config = dict(
    widths=[48, 96, 192],
    eps=1e-08,
    lr_schedule='cosine',
)
Rows from block 2 of a small image embedding model, named by matrix and row number. Rows with one number belong to one neuron. Each number is 128 + 32 x the weight over its row's rms, rounded and kept within 0 to 255. All counts start at 0.
Before each neuron's rows are labels from the 100 images, of 14976, where the neuron reaches its largest size: "peak at" is the part of the image that holds the peak; "top examples" is what is common among them. Only what is clearly more common there than usual is listed. The data: microscope photos of single blood and bone marrow cells. In brackets: how many of the 100.
# gate: MLP gate (model.blocks.2.mlp.gate.weight, 384x96), inputs 0-47
# fc1: MLP up (model.blocks.2.mlp.fc1.weight, 384x96), inputs 0-47
# fc2: MLP down (model.blocks.2.mlp.fc2.weight, 96x384, transposed), outputs 0-47

peak at: top left (37)
top examples: cell type: lymphocyte (35)
gate.376 [133  75 138 175 119 141 123 162 153 146 135  79 139 194 145 117 147  77 162 122  79 146 144 130 154 105 159  72 153 116 107  81 156  78 122 126  85 206 148 125 106 120 116 117  86 144 138 144]
fc1.376 [116 113 147 153 175  55 128 132 114 146  69 114 164 182  78 165 193 175 142 100 126 190 161 141 151 140 168 124 132 192 150 135  67 194 131 143 126 157 183 158  83  79 128 189 128 144  70 134]
fc2.376 [113 135 136 113 148 107 138  54 112 112 124  69 161 147 134 143 148 162  94 214  97 146  64 118  72  95 141 178 124 158 112 130 170 168 110 115 101 159 103 186 178 155 124 170 149 137 114 109]

peak at: centre (47)
top examples: cell type: erythroblast (57)
gate.22 [ 91 118  92 131 145 107 124 108 148 113 105 114 129  67 161 142  51 152 169 101 145 172 126 107 163  73 135 148 147 157 130 125  82  93 107 156 112 169 152  98  93  95 123  95 127  88 121  70]
fc1.22 [ 89 148 163 138 138  79 153 121  94 133 182 151 153  51 130 154 128 113 123 153 137 176 149  74  94 142 126 156  59 175  95 128 125 153 164 150 105 118 129 130 116 127 190 112 163 142  84 104]
fc2.22 [116 126 125 126 156 134 174 131 169 171  82 118 176 121  71 162 197  81 123  99 146  82 133 159 103 131 114  81 138  67 107 132 148 108 111 189  94  96 124  57 101 141  62 105 113 112 105 156]

peak at: middle left (48); bottom right (28)
top examples: smear: peripheral blood (81)
gate.246 [124 178 127  82 141 128 135 147 148 113 137 174 120 103  88 121 111  59 114 174 189 122 122  97  87 104 165 106  66 142 157 131 112  82 107 121  93 127 130 135  95 116 156 120 130 134 137 169]
fc1.246 [125 110 136 142 107 162 143 100  64 161 133 155  89 116  57 125  98 106 158 150 196  91 117 127 158  92 149 161 160 146  91 147 116 149  96 151  62 158 147 149 157 125 146 125 204 120 148  81]
fc2.246 [ 96  99 130 110 112 108 107  42 169 148 109 100 146 123  68  91 153 124 138 110 130 132 131 135  86  82 163 124 151 130  79 179 186 143 187 138 129 107 176 204 171 117 128 124 140 120 148  71]

peak at: top centre (44)
top examples: cell type: eosinophil (26)
gate.177 [117  91 102  75 125 103  95 107 139 125  97  78  78 101 171 186 147  82 156  96  94 124 121  86 150 136 153 165  85 119  73  99 108 129 122 159  78 149 107 106 142 192 144 119  20 109 109 135]
fc1.177 [101 132 132  65 101 137 111 105 108 149 112 148  37 175 196 163 108 116 117  61 139  67 113 137 133 156 169 222  84 180 108  42 143 143 112 159 128 164 159 140 163 104 120 132  76 100 101 152]
fc2.177 [131 120 129  81  88 108 152 106 155 155 112 110 216 142 159 137 145 180 167 135 170 179 130 108 143 130 163 101  88  73 174 157 149 175  80 125 107 123  94 110 136 136 169  78 146  96 135 168]

peak at: middle left (36)
top examples: cell type: segmented neutrophil (59)
gate.252 [169 170 144  68 162  78 105 171 123 101 101 112 121 103 124 152 114  87  89 134 153 137  87 136 121 132 132  86 121 176 120 104  87 161 150  89 204 168  88 109 117 166 140 103 116 143 154 111]
fc1.252 [166 111 177 102 139  91  73  94 148 149 138 142 125 144 179 129  94 166 152  80 138 155 142  85  88 104 116  99 158 152 150  69  95  91 150 100  85 209  82 131 151 149 115  80 122 118 157 107]
fc2.252 [131 145 118 114 116 126 159  96 112 173 109  93  80 142  34 136 199 117 138  87 134 144  87  92 116  49 156 155 115 136 135 146 186  61 148 153 143 131 115 187 124 138 130  98 156 117  47 134]

peak at: bottom centre (31)
top examples: smear: peripheral blood (37)
gate.284 [103 138 138 163 150 186 140 128  84 119 151  91 167 129  94 160 132 108 156 190 147 135 123 123 195 176 134 132 144 185 211  99  90  82  55  60  88 104 161 114 118 135 104 157 168 145 120 112]
fc1.284 [110 114 155 127  64  38  90  96 103 121 129 143 128 132 168 121  78  85 123 122 116  82 164 123 112 166 134 129 183 155 135 185 116 153 130  91 111  89 108 106  91  64  93  92 105  91 123 118]
fc2.284 [ 89 122  95 131 122  65  72 152  73 166 108 115 129 146 121 107 100 142  88 178 167 118 194  86 156 188 140 130 140 165 126  99 186 158 104 179 105 138 106 132 126 144 132 112 158  57 132  84]

peak at: centre (65)
top examples: cell type: erythroblast (37)
gate.150 [ 89 156  85  81 112 150 131  83 166 142 123 132 212 132 116 145 114 173 161 123 129 171  65 153 209 157  80 139 113  98 115 166  63 143  96 106 143 192 150 118 151 137 127 146 160 127 137 148]
fc1.150 [153  55 110 187 124  85 143 190 127 175 142  66 102 136  82 159 139 132  88 124  90 106 161 120  96 117  76 157 154 141 167 141 162 160 134 118 142  73  98  55  81  86 169  93 131 136 133  99]
fc2.150 [102 131  74  77 145 119  75 128 122 123 144 119 149 123  93 143 128 114  98  89 156 150 123 131 109 116 174 184 200 147 126 181 168 110 125 142  91 160 106 114 143  88  93 109 117 119  70 155]

peak at: centre (64)
top examples: cell type: erythroblast (42)
gate.308 [104 132 142 157  52 114 148 120 116 120 104 135  75 145 125 136 131 109 117 125 122  91 147  74 150 184 165 120 144 161 123 135 148 149 144 178  57 127 123 135 129 192 143 110 140 151 146 132]
fc1.308 [138 113  94 194 116 150 104 120  89  60 140 173 117 130 116 130  67 147  84 128 152  77 164 150  77 121 150 102 112 142 156 137 127 137 104 135  94 114  97 135 105 107 101  76 121  86 116 153]
fc2.308 [ 65 161  71 161 126 149 190 152 187  68 119  87 151 130  72 140 117 111 109 144 117 168  96 109 114 158 123 129 143 153 183 117  94 147  66 140  70 175 214 154 141 164 111 147 156 112 149 163]

peak at: top right (40); top centre (31)
top examples: cell type: plasma cell (26); cell type: promyelocyte (25)
gate.113 [ 47 135  74  86 125  97 163 156  95 160 144 153 149 131 120 138 190  73 136 168 103 142 165 115  99 116 160 164  73 160  93 133 185  94 139 151  88 133 143 115 129  94 106 197 145 158 132 133]
fc1.113 [119 190 117 184 116  94 157  92 144 130 128 179 133  94 144 169 186 139  85 147 136 131 169 145 118 121 144 150 163 211 106 143 144 164 164 122  97 159 207 134 130 155 175 162 101 180 142 131]
fc2.113 [123 111 144 153 137 154 112 102 103 155  68 138 122 116 139  92  86 154  99 116 104 114 109 100  89 131 175 151  98 142 103 128 129  83 119 208 107  73 139 130 126  86 174 128 113  95 135  82]

peak at: bottom centre (33)
top examples: cell type: lymphocyte (41)
gate.80 [ 97  76  90  99 140 183 133 181  65 131  98 140 138  55  60  93 161 105 134 139 115 156 149 122  69 150  93  99 130 104 101  98 103 126 167 127  62 117 119 152 169  62 121 177 149  81 103 130]
fc1.80 [102  83 155 106  76 125 156 101  81 123 195 150 124 164 146  89 121 144 141 158 153 140 111 129 112  54 137 133  80 158 113 170 150 126  97 186 131 115  90 119  79 161 133 136 154 162 143 164]
fc2.80 [182 119 135 132 130 154 133 143 152 163 145  89  82 109 176 109  95 110 115 109 144 104 113 121 162  91 160 105 147 102 114  79 116 130 140  99 132 113 184 138  90  98 184 148 152 158 167 133]

peak at: bottom right (30)
top examples: cell type: promyelocyte (26)
gate.282 [194 172 116 198 123 151 115 142 118 154  83 178 150 139 101 124 163 151  81 140  83  65 108 121 127  96 125  97 208 141  75 150  71 104  97  85 155 147  80 115 215 151 138 121 181 113 111  69]
fc1.282 [154 101 147 143  79  96 150  67 136  82 192  76 120 155  94 139 162  95 114 177 127 161 177 138 122 133 132 104  28 192 140 113 137 177 148 189 176 126 101 141 117 124 124 131 135 137 141 134]
fc2.282 [135 237 120 145 127 140 105 119  41 127 173 142 159 142 123 111  87 157  94 101 119 109 171 142 131  82 121 116 105  87 149 188 141 130 111 116 109 140 153 132 127 146 119 114 150 171 126 123]

peak at: bottom centre (39); bottom right (28)
top examples: smear: peripheral blood (51)
gate.143 [144 162  95 151 165  99 191  68 156 123 138 131 102 178 121 106 108 143 117 148 145 140 144 114 155  90  82  98 132 176 139 106 170  91 163 163 128 131 177  92 129 153 106 160 141  58 131 132]
fc1.143 [102 100 158  79 108 129  63 125 135 132 155 132 100  80 108 154 138 115 125  77  91 121 131 140 111 157 150  95 134 195 158  98 106 185 141  90 141 102 128 133 125 110 144  68 105 105  20 111]
fc2.143 [ 79  98 142 124 181 144 125 144 122  97 180  79 157 179  96 110 105 166  71 117  90  54 110 123 181 158 123 149 114 132 199 136 103 153 132  94 130 135 124  99  87 185 151 123 137 148  78 171]

peak at: middle left (33)
top examples: cell type: promyelocyte (27)
gate.317 [137 109 123 145 134 185 132 133 117 146 197 166 132  81 119 173 157 122  77 134 158 104 163 108  86 104 147 137  97 153 148 133 145 121 162 152 167  87 158 143 130  85 157 138 104 180 131 177]
fc1.317 [113 179 174  62 139 114 125 128 121  75 107 104 135 110  71 124  92 129 148  79 121 102 204  84  81 121 110 134 129 105 150 125 145 130 167 110 154 130 107  89 141 140 114 105  67 135 105 175]
fc2.317 [111 121 138 134 135 104 119 196 149 161 119  58 149 188 153 108 105 162 156  75 155 124 159 100 145 140 124 131 130 128  98 154  67 106 156 120 117 175 165 130 114 120 137 113 131  95  63 134]

peak at: bottom left (40)
top examples: cell type: artefact (26)
gate.229 [185 126 158 163 163 125 174 147  94  59 100 109 122  66 110 140 180 110  84 109 133 148 123 105 150 152 172 134 178 180 164  82 133 140  80 153 117 117 167  74 165 119 151  44 150 167 145 145]
fc1.229 [152 125 114  70 133 161 135 137 116 106  91 117 156  66 167 147 145 151  78  95 173 149  82 158  81  86 105 153 198 141 147  72 192 158 146 182 156  66 155  98 208 113 134 102 163 159  94 118]
fc2.229 [ 71 204 155 146 103 121 114 116 110 117  70 103 108 151  97 162 140 157  70 116 143 123 129 148 140 121 158 115 134 124 106  94 136 145 109 151 123  96 141 133 190 101 140 173 103 112 161 157]

peak at: top centre (31)
top examples: cell type: erythroblast (37)
gate.342 [160 127  82 169 127 148 126  96 131 132 128 150 147 150 132 105 142  52  98  93 110 156 104 148 155 133  64 144 104 164 138 155 106 112  88  87  92 146 158 158 113  66 140  99  83 119 122 107]
fc1.342 [120 162 112 126  22 107 168 114 158 123 156 163 104  82 144 110 177 183 122 115 119 134 142 122 141 149 128 152 130 129 162  45 110 103 173 131 125 116  71 114 174 136 115 124 136 149 166 134]
fc2.342 [143 112  54 167  87  89  91 130 156 101 107 211 151 161 183 145  98 228  86 129 127 114 170 138 130 122 129 136 105 150 127 105 100  92 152  90 137  90 142 131 132 130 128 156  94 129 107 151]

peak at: middle right (71)
top examples: cell type: erythroblast (47)
gate.187 [167 136 151  89 118  90 131  83 173 177 157 166  77 107  95 150 101 123 173 131 128 126 174 142 133 103 114 149 181 103 151 175 121 121 160 135 113 147 171 141 203  85 146 129 140  83 142 143]
fc1.187 [150 123 143 123 138 116 157 155  63 155 148 197 110 196 136 145 109 156 136 169 117  83 158 132 143 117  68 110 169 120 153  92 158 175 110 128 128 142 147 128 123 113 141 144  96  25 152 136]
fc2.187 [102 136 151 175 119 143 112  66 148 133 141 187  85  72  66 141 131 123 126 110 137 156 149 100  92 169 144 101 104 172 136 173 132  74 172 114 152 127  68 148 144 122 131  81 102 168 156 188]

peak at: middle right (29)
top examples: smear: peripheral blood (46)
gate.337 [115 128  86 119  93  36 111 110 104  86 164 113 168 119  60 179  71 132 138 139 127  51 116 108 122 107  99 164 109 111 140  80 118 124 157  97 169 117  85 186 141 123  70 135 149 135 114  97]
fc1.337 [102  90 121 101 151 174 172 206 111 166  99 164 116 141 112 160 113 109 159 115 110 102 115 181 109 131 168 153  97 161 143  69  90 118 126 150 114 124 101  72 192 130 126 160 153  94 136 110]
fc2.337 [130 134 104 195 133 112  77 169 137 148 121 121 143 138 153 160 161 152 134 122 174 134 167 121 125 126 111  61 127 114 154 124  52 126 145 125 138 138  90 129 146 142 159 151 114  93  89 174]

peak at: bottom centre (32)
top examples: cell type: artefact (30)
gate.5 [159 141 126 129  99  84 204 112  93 130 192 122  80 118 161 128 229 133 120 156 105 120 130 104 130 148 116 152 139 152  91 121 126 136 149 131  46 152 121 142 113 161 153  77  93  94 107 178]
fc1.5 [153  64  80 110  95  99 107 174 131 123 141 143  95 240 119 143 126  38 131 132 149 153 101  90  99 107 150 152 110 173 110  93 185 154 191  63 119 112 117 139  88 152 104 103  96 165 133 168]
fc2.5 [174 113  88  90  95  88  97 102 145 112 113 152 178 138 108 201  83 120 109 161 145 114  81 155 149 152 138 137 133  81 128 136 114 127 129 178 147 113 133 154 185 130  96 149 204 144  84 217]

peak at: middle right (30)
top examples: cell type: eosinophil (37)
gate.296 [147 152 134 112 126 181 100 103 110 145 152 130 137  98 105 124  60 154  90 175 101 108 118 114  88  76 110 159 140  79 180 146 103 131 145 147  55  94  58 178 137 200 115 113  84 201 151 187]
fc1.296 [131 118 147 112 118  59 133  99 149 129 133 131 135 145 104 155 172 124 196  38 153 148 139 124 188 147 160 117  92 198  95 168  99  76 131 135 187 119 163  70 108  85 117 123 177  78 119 113]
fc2.296 [136  97 139 152 128  89 109 144 149  96 144 131  84 143 105 140 121 139 100  87 118 118 111 103  96 196 136 159 128 130  71 142 148  68 107 162 135  67 127 150 154 135 106 125 112 101 155 135]

peak at: middle right (33)
top examples: cell type: promyelocyte (28)
gate.49 [117  89 127 143 138 168 118  95 144 146 111 118 109 114 200 126 183 148 169 142 147 145 108 120 109 173 106  49 142 112 159 181 133 136 192  72 165  95 145 173  85  98 114  50 139 127 137 147]
fc1.49 [ 98 178 154  92 157  80 163 155 136 136  68 183 123 177 134 138 161 131  70  76 138 120 120 150 152 135 119  93 163 119  74  62 159 107 148  96 132 110 137 123 102 137 111 162  61  84 161 139]
fc2.49 [114 124  68 118 174  57  74 129 142 100 161  82 153 163 147 110  96 137 115 135 114 115 141 137  85 167 135 115  90 152 109 177 157  94  82 112  99 144 132 162 101  83 108 130 143 138 104 167]

peak at: middle left (40)
top examples: smear: peripheral blood (67)
gate.309 [140 168 128  86 124 135 124 120  93 142 103 185 106 235 105  84 122 132 106 220 128  99  92 161  68  98  94 167 121 111  90 129 122 110 119 158  65 153 153 142 113 158  78 112 134 135  70  84]
fc1.309 [129 146 112  86 168 108 114 161  51 185 133 161  68 188 114 116  57 135 105 126  91  83 132 189 137 140 128 201 162 103 154 123  94 119 168 157  89 157 153 124 118 109 151 124 109 151 139  82]
fc2.309 [137 145  96  66 104  37 175 162 112 192 112 112 144  99 107 181 110 104 119 143  66 150 177 121 135  60  99 104 123 100 142 129 139  98 131 135 129 105 155 106 139 132 107 114 126 131 188 140]

peak at: bottom left (43)
top examples: cell type: artefact (34)
gate.286 [159 135  81 165  47 154 139 106 170 151  95  86 138 122 142  94 129  91 150  84 122 133 121  90 139 105 154 129 120  98 186  88  95 116  90  97 119 127 116  91 152 148 175 188  54 135 139 147]
fc1.286 [136 133 103 160 111 127 118 143 129 126 138 145 123 134 122 126 130 111 146  80 139 153 124 149  87 130  86 134 118  57 170 125 132  42 128 156  92 127  89 116  95 185 171 170 125 137 177 155]
fc2.286 [150 106 131  93  64 128 151 134 151 152 187 122 111 133 123 113 170 113 122 122 115  94 185  64 157 137 153 191  97 146 117 121 148 110 152 122 131 160 111 148 159  91 116 134 162 146  45 110]

peak at: middle left (49)
top examples: cell type: eosinophil (54); smear: peripheral blood (47)
gate.314 [128 136 124 128 130 166 132  84 139 160 135 165  96 125 104 126 122 102 112 165 103 121 106 184  48 118 130  91 128 162 151 151 154 103 170 136 132 111  81 111  91 103  99 144 121  85 120 165]
fc1.314 [158 111 106 102 123 120 111 129  69 212  72 134 112 126 107 113 157 109 120 183 181 136 121  96 184 133 113 146 133 151 129 165 147 153 125 178 108  26 172 140 144 195  79 118 120 174 109  81]
fc2.314 [ 92 155 191 118  92 121  92 156 173 189  98 158 139 149 165 151 206 106  99 144 105 116 157 118  69 155  63  99 174 129 112 113 115 191 136 126 144  82 147  78 157 104 112 152 223 175  88  98]

peak at: top left (30)
top examples: cell type: blast (27)
gate.25 [130 105  93 170  47 111 165 157 127 157 117 108 143 140  95 170 137 120 164 117 136 146 116 143  89 144  75 102 133 145 104 120  80 129 114 118 128 142  66  98 168 142 142 165 161 116 114 133]
fc1.25 [162 190 141 126 221 113  85 113 128 128 120 132 130 110 120  80 102  89  68 158 146 139 166  73 178 112 163 108 193 166 125  83 126 139 166 121 119 149 193 148 123 127 168 153  82 136 150 139]
fc2.25 [ 90 108  76 135 132 159 112 162 152  99  88 122 132  97 104 101  69 110  94 128 110 131 125 113 172 131 140 110 104 112  75 149 148 106 170 130 183  94 118 118 149  58 182 133 197  87  65 135]

peak at: middle left (29)
top examples: cell type: segmented neutrophil (40); cell type: artefact (27)
gate.370 [144 132 104 182  91 118 157 120 100  91  94  68 112 129 102 110 162 142 124 126 148 100 140 111 132 138 158  93 106 138 184  88 146  99 102  85 110 203  92  55 124 106 120  76 161  87 128 136]
fc1.370 [170 116  52  69 146 112 104 152 182  95  97 137 139 170  97 147  98  92 161 141 106  54 132 112 156 162 152 122 127  99 115 135 166  94 159 135 123 165 180 114 116 186 108 165 144 182  93 180]
fc2.370 [ 85  84 146 138 140 119 139 153 103 114 119 120 133 104 128 188 103 117 143 106 127 109 112 134 155 141 177 116 104  81 131 159 164 138 123 124 184 113 103 116 150 187  93 190 156  67 101 127]

peak at: centre (39)
top examples: smear: peripheral blood (64)
gate.272 [120  91 117 121 184  89 122 132  99 105  81 176  62 146  90 192 118 103  85 123 113 129 143 122 150 129 100 152 142  97 172 124  88 156 117 114  69  99  92 172 153 123 151 154 119 117 159 107]
fc1.272 [152  44 163 164 121 124 167 137 138 174 127 184  81 146  97  57 140  70 159 122 138 118 132 151 130 132 112 123 151 124  91 138  85 128 121 104 151 157 108 135  92 120 137 147 154  43 107 182]
fc2.272 [173 144 103  82 164 167 134 126 130 128 171 156 188 122 125 108  87 186  78  93 131 130  98 151  24 163 103 133 145 150 144 120 113 198 139  97 113 108 109 157 147 174 150 154 170 121  96 148]

peak at: bottom left (36)
top examples: cell type: artefact (25)
gate.347 [170 136 135 119 141 134 162 154 151 137  79 117 160  84 162 157 111 117 156  96 162 149 136 168 126 129  30 110 123 105  54 123  84 191  99 160  99 141 125 112 114  87 143 116 124  92 152 146]
fc1.347 [145  98  77 135 154  64 133 164 160 147 115 129 136  82 128  85 153 124 153 126 146  99 126  83 131 131 130 119 110  94  49 154 115 167  63 198  97 127 167 111 113 182 160  97 108 113 137 166]
fc2.347 [103 164  97  95 131 135 165 135 147 155 165 134 137 114 158 136 238 117 160  92 139 109 122 116 137 129 112 193 143 151 120  80 157 120 148  80  91 152 138 151 152  47 123 113 186 191  91 164]

peak at: middle right (50)
top examples: cell type: promyelocyte (36)
gate.254 [115 113 127 117 174 128 111 158 103 157 151 111 118 147 139 126 101 171 194  65 158 157  73 117 135 183 136 149 110 172  87 159 126 127 106 130 100 160 118 147 129 110 143  90 225 136 147 115]
fc1.254 [160  83 177  98  71 189 101  81 131  57 139  95  60 138 105 115 141 174 200 144 129 145 116 114 103 147 112 125  99 144 163 208 110 102 121 138 117 163 107 102 106 125 116  86 176 155 141 153]
fc2.254 [132 129 203 131 141 120 104  90 116 107 145 139 116 184 107 138  90 122 148 110 124 168  71 108 147 154 111 101 166  37 143 159 112 184 107 148 131  47 131 116 129 143 126 147 131 130  99 123]

peak at: bottom right (31)
top examples: smear: peripheral blood (71); cell type: segmented neutrophil (43)
gate.294 [154 112 121  28 123  54 164 139  94  94 152  86 133  61 110 104 149 106 151 130 122 116 108 132 152 105 162  69 163  98 179 141  78  89 112  64 164 147 124 129 157 122 165  70 131 164 167 127]
fc1.294 [109  57 144  40  93 118 179 141 116  96 127 166 173  80 129 104 111 126 103 146 126 124 119  98 162 127 150  92 188 106 136 134  58  36 147 122 130 134 110  93 140  88 170 133 138 129 133 143]
fc2.294 [121 151 135 124 118 169  90 147  90 132 141 129 133  77 178 103 119 148 107 118 149 154 145 106 175 141 193 152 112 188 106  66 166  93 176 101 110 122  87  87 151 109 105 132 150 162 153 126]

peak at: centre (62)
top examples: smear: peripheral blood (56); cell type: myeloblast (35)
gate.93 [119 101 165 213 133 126 179 189 134 145  56 162 151  55  94 143 208  99 177 138  79 165 135 123 139 172 165 114 107  78 188 141 103  74 145  85 120 168 139 145 100 156  90 128  71 132 164 122]
fc1.93 [171 157 120 185 164 144 120 128 175 109 129 131 119 114 127  85 157  52 115 156  25 110  93 179 144 159 157 154 101 117 152 127  69 184 144 151 116 152 113 166 116  97 148 134  62 139 112 132]
fc2.93 [ 68  80 149 198 118 197  97  78 120 125 155 195 144  99 112 109 130 159 130 157 172 131 159 154 151 121 136 139 159 119 174 137  77 102 113 125  75 175  84 101  90 146 137 113 112 114 161 145]

peak at: middle left (29)
top examples: smear: peripheral blood (82)
gate.318 [122 108 139  77 200  78 107  99  91 114 107 114 123 142 153 161 137 151 101 136 117 122  76 120 111 162 169  92 146 139 171 149  78  74 148 195  86 136 106 159  69 160 175 150 115 134 160 157]
fc1.318 [ 94 110  89 126 110 225 120 154 104 130 112 161 130  94  89 166 182 141 184 164 137 137 114 115 109 147 128 161  82 103 139  62 193 116  89 128 176  78 124 197 126 159  99 154 163 104  98 133]
fc2.318 [114 120 144 133 122 134 114 162 115 153 119 179  89 124  97 203 105 161 145 101 112 117 124 126  80 146 119 158  68 110 124  99 134 205 178  83  99 121 135 148 144 112 141 159 159 167 114 150]

peak at: bottom centre (66)
top examples: cell type: promyelocyte (32)
gate.95 [172 129  81  98 133 146 112 138 117 128 190 189 129 130  58  86 154 149 131 118 109 123 107 153 117  77 132 124 142 103 131 175 154 117 149 128 129 120 115  93 116 173 147 148 114 128 162 133]
fc1.95 [109 144 165 168 100 134 148  87 144  82 146  76 107 131 171 190 104 108  78  91 116 141 104 124 115 153 126 201 114 118 164 162 122  80  94  85  73 107 151 124 141 138 119  55 166 100 128  90]
fc2.95 [159 171 133 164 128 141 121 102 178 114  96 145 135 177  64 140 151  97 107 107 130 201  71 106  99 127 143 187 125 123 121 160 124 100 131 116  75 128 106 177 152 135 153 161 108 178 120 110]