python train.py --train_examples=48542 --cutout=0.4 --targets=["cell type"] --arch="convnext" --isotropic=false --inner_norm=false --patch_size=[2, 2] --depths=[2, 5, 5] --am_softmax_margin=0.3 --init="small_normal" --residual_init="none" --beta1=0.9 --batch_size=128
Rows from block 8, named by matrix and row number. Rows with one number belong to one neuron. Each number is 128 + 24 x the weight over its row's rms, rounded and kept within 0 to 255. All counts start at 0. After the name is the row's rms in percent of the matrix's.
# gate: MLP gate (model.blocks.8.mlp.gate.weight, 768x192), inputs 96-191
# fc1: MLP up (model.blocks.8.mlp.fc1.weight, 768x192), inputs 96-191
# fc2: MLP down (model.blocks.8.mlp.fc2.weight, 192x768, transposed), outputs 96-191
gate.663 089 [148 102 104 101 122 100 125 110  98  87 106 163 179 118 117 105 128 144  89  83 143 122 144 117 117 119 121 129 136  89 129 153 137 129  80 148 155  92 160 137 147 149 126 116 153 172 125 132 143 100 114 134 149 117 125  90 147 131 151 164 136 141  88 163 113 138 189 134  95  84 139 131  92 108  86 134 103 155 137 121 132 125 159 160 136 145 178 176 114 120 129  82 136 133 115 139]
fc1.663 089 [101 166 160  94 112 133 134 137  91 132 129 164 137 120 128 136 139 122 151 121 139  92  97 123 120 170 156  90 109 139 141  95 183 164 140 102 117 123 116  93  96 124 120 145 133 130 171 116  95 157 121 150 123 119 133 155 133 131 125  79 110 131 139  94 130 109 169 172 112 144 124 103 129 140 106 150 132 145 160 164 141  76 162 154 132 126 125 113 163 134 119 132 122 111 134 149]
fc2.663 086 [136 127 134 118 116 119 145 148 141  98 131 130  76 102 145 145 135 126 151 168 119 122 131  97 107 167 185 139 113 125 119 101  85 139 120 149 138  91 156 141  75 157 166 131 150 169 137 119 165  93 112 168 143 114  88 145 162  86 119 142 150  87 139 157 143 151 164  96 108 138 109 150 170 154 159 123 118 157 141 106 133  99 124 144 121 130 142  98 104 129 124 147 154 115 125 134]
gate.664 106 [150 124 111  64 138 177 136 134 126 144  77 146 142 107 132 168 120 166 134 130 102 117 163 105  98 112 153 137 154 121 167 146  98 128 134 116 118 122 108 108 107 105 127 108 136 119 160 130 147 125 149 130 149 135 176 106 115  69 135  98 164  98 150 140  75 102 116 141  96 166 124 129 114 146 117 132 122 144 134  81  81 131 138 128 122 181  93 159 174 128 137 126 169 123 156 136]
fc1.664 106 [107 148 143 144 119 108 132  98 108 146 112 123 109 102 136 110 137 122 134 137 130 140 138 149 106 150 111 118  81 137 117 130 127 105 123 160 153  98 102 140 118 146 113 117 120  56 157 130 122  76 114 119 121 114 147  80 119  82 114 158 160 103 115  97 101 118 117 126 178 126 119 123 147 112 157 148 143 123 148 111 118 184 120 127 115 147  79 160 175 106 115 133 115 122 113 153]
fc2.664 100 [149 142 100 144 152 116 139 115 153 120 161 115 125 122 106 176 150 126  89 111 121 116  98 178 153  80 180 113 111 131 137  81 134 106 156 116 167 130 100  92  95 160 124  80  92 142 137  95 134 100 142 162 159 160 112  95 138 128 119  85 145 115 155 116  85 105  95 139 116 107 136  90 142 131 126  97 127 131 102  99 108  58 115 151 143 142  85 114 124 116 147 101 109 128 141 147]
gate.665 113 [134 140 142 134 141 143 176 121  90 128 134 131 114 113 149 116 144 122  72 179 107 102 108 164 110 107 146  95 163 157 172 145 148 106 124  89 145 100 137 113 110  97 131  93  95 136 119 123  88 153 144 146 124  77 120 153  90 119 142 145 155 135 125 138 127 133 128 109 125 147 163 108 110 123 151 120 150 132 127 146 108 137 167 135 113 109  89 176 128 118  99 118 139 160 117 155]
fc1.665 110 [134 131 100 132 142 116 154 115 130 143 111 136 135 108 156 109 141 118 150 113 117 129 143 113 117 124 155 147 155 104 121 142 124 105 148 102 116 120 119 126 145 119  90  49 117 106  97  71 136 121 157 182  99 129 120 110 122 118 100 113 144 135 158 166  97 165 137 128  67 150 167 115 153 110 105 107 111 156 134 148 123 168 128 117 132 126 105 178 133 148 141 138 165 163 133 150]
fc2.665 108 [134 106 100 106 118 117 143 135  95 126 155 185 100 109 145 134 116 155  95 144 176 123 149  94 146  92 148 152 146 140  95 126 116 130 107 113 114 137 143 112  77  94 106 141 119  92 148 118 116 103 115 127 123 123 112 136 167 130 135 112 140 140 170 148 149 181 141 105 143 149 154 100 150 131 134 134 133  86 154 140 158 120 131 144 155  91 110 130 117 123  97 147 129 142 142 143]
gate.666 095 [ 72 107 110 139  92 128 135 147 128 112 114 156 152 139 147  91 100 136 127 149 134 122 134  94 118 151 121 130 118 166 122 107 124 118 133 105  83 106 163  85 142  75 131 101 171 159 160 143 116 169  89 138 118 114  88 127 124 122 127 131 150 164  82 136 143 118 106 120 143 140 157 125 112 165 124  92 127 109 128 144 132 112 138 116 121  98 146 128 122 153  90 124 148  89 112  82]
fc1.666 101 [107 153 102 135 130 126 159 124 126 134  99 127 103 132 126 115 142 126 130 131 117 180  77 139 106 141 113 142 167 135 179 120 142 157 163 135 186 134 133 165 126 154 133 106 149  81 136 121 113 107 164 143 101 139 159 173 151 139 175 124 131 109 138 157 128 115  89 147 111 134 133  95  95  94 132 146 131 141 148 127 160 133  87 143 133 106 105 111 140  91 174 136 127 124  80 111]
fc2.666 096 [111  65 157 117 171 123  96 115 101 131  98  90 110 127 125 118 134 113 151 159 163 147 109 180 109 161 137 147 114 126 113 120 162 135 131  97 171 147 155 164 133 136 104 146 124 112 154 118 102 145 112 131 139 154 140 140 144 117 144 109 138 149 145 131 149 114 124 184 103 164 169 112 141  86  96 112 129 114 130 183  95 151 141 135  81 116 148 117 144 120 114 164 181 151 128 184]
gate.667 083 [112 118 128 129 150 133  89 136 147 159 119  95 134 111 129 159 103 153 177 113 163 133 117 139  97  89 113 153 134 140 146 120 110 121 142 122 121 170 156 147 155 149 175 138 142 114 109 166 109  93 101 161 148 106 124 101 152 109 114 121 134 172 139  99 139 106 127 143 134 178  83 117 142 112 102  94 131 161 121 111 139 138 145  80 124 138 145 149 122 159 178 146 143  87 117 145]
fc1.667 087 [116 121 101 130 139 122 136 129 153  72 161 137 122 130 134 123 115 111 107 160 127 132 122 167 136 155 124 135 100 106 123 161 162 113 113 113 159 116 119 144 159 178  99  95 119 139 116 151 155 123 156 125 119 122 151 146 147 102 132 143 195 173 134 143 132 132 151 121 153  97 109 148 142 144 134 149 164 122 124 141 114 126 179 169 158 110  80 101 133  84 101 113 118 130 162  39]
fc2.667 087 [118 161 151 106 141 167 122 116 131 158 141  90 131 112 112 109 141 103 136 136 121  91 140 159 155 147 103 154 129 140  79  69 142 127 173  90 116 131 129 123 152  98 128 125 143 155 131 131 160 107 157 131  99 124 162 117 142 128 141 135 131  90 154 127 109 128 117 146 117 117 140 133 143 116 169 105 152 131 128 100 127 128 117 183 156  99 153 147 120 153 111 139 146 148 174 110]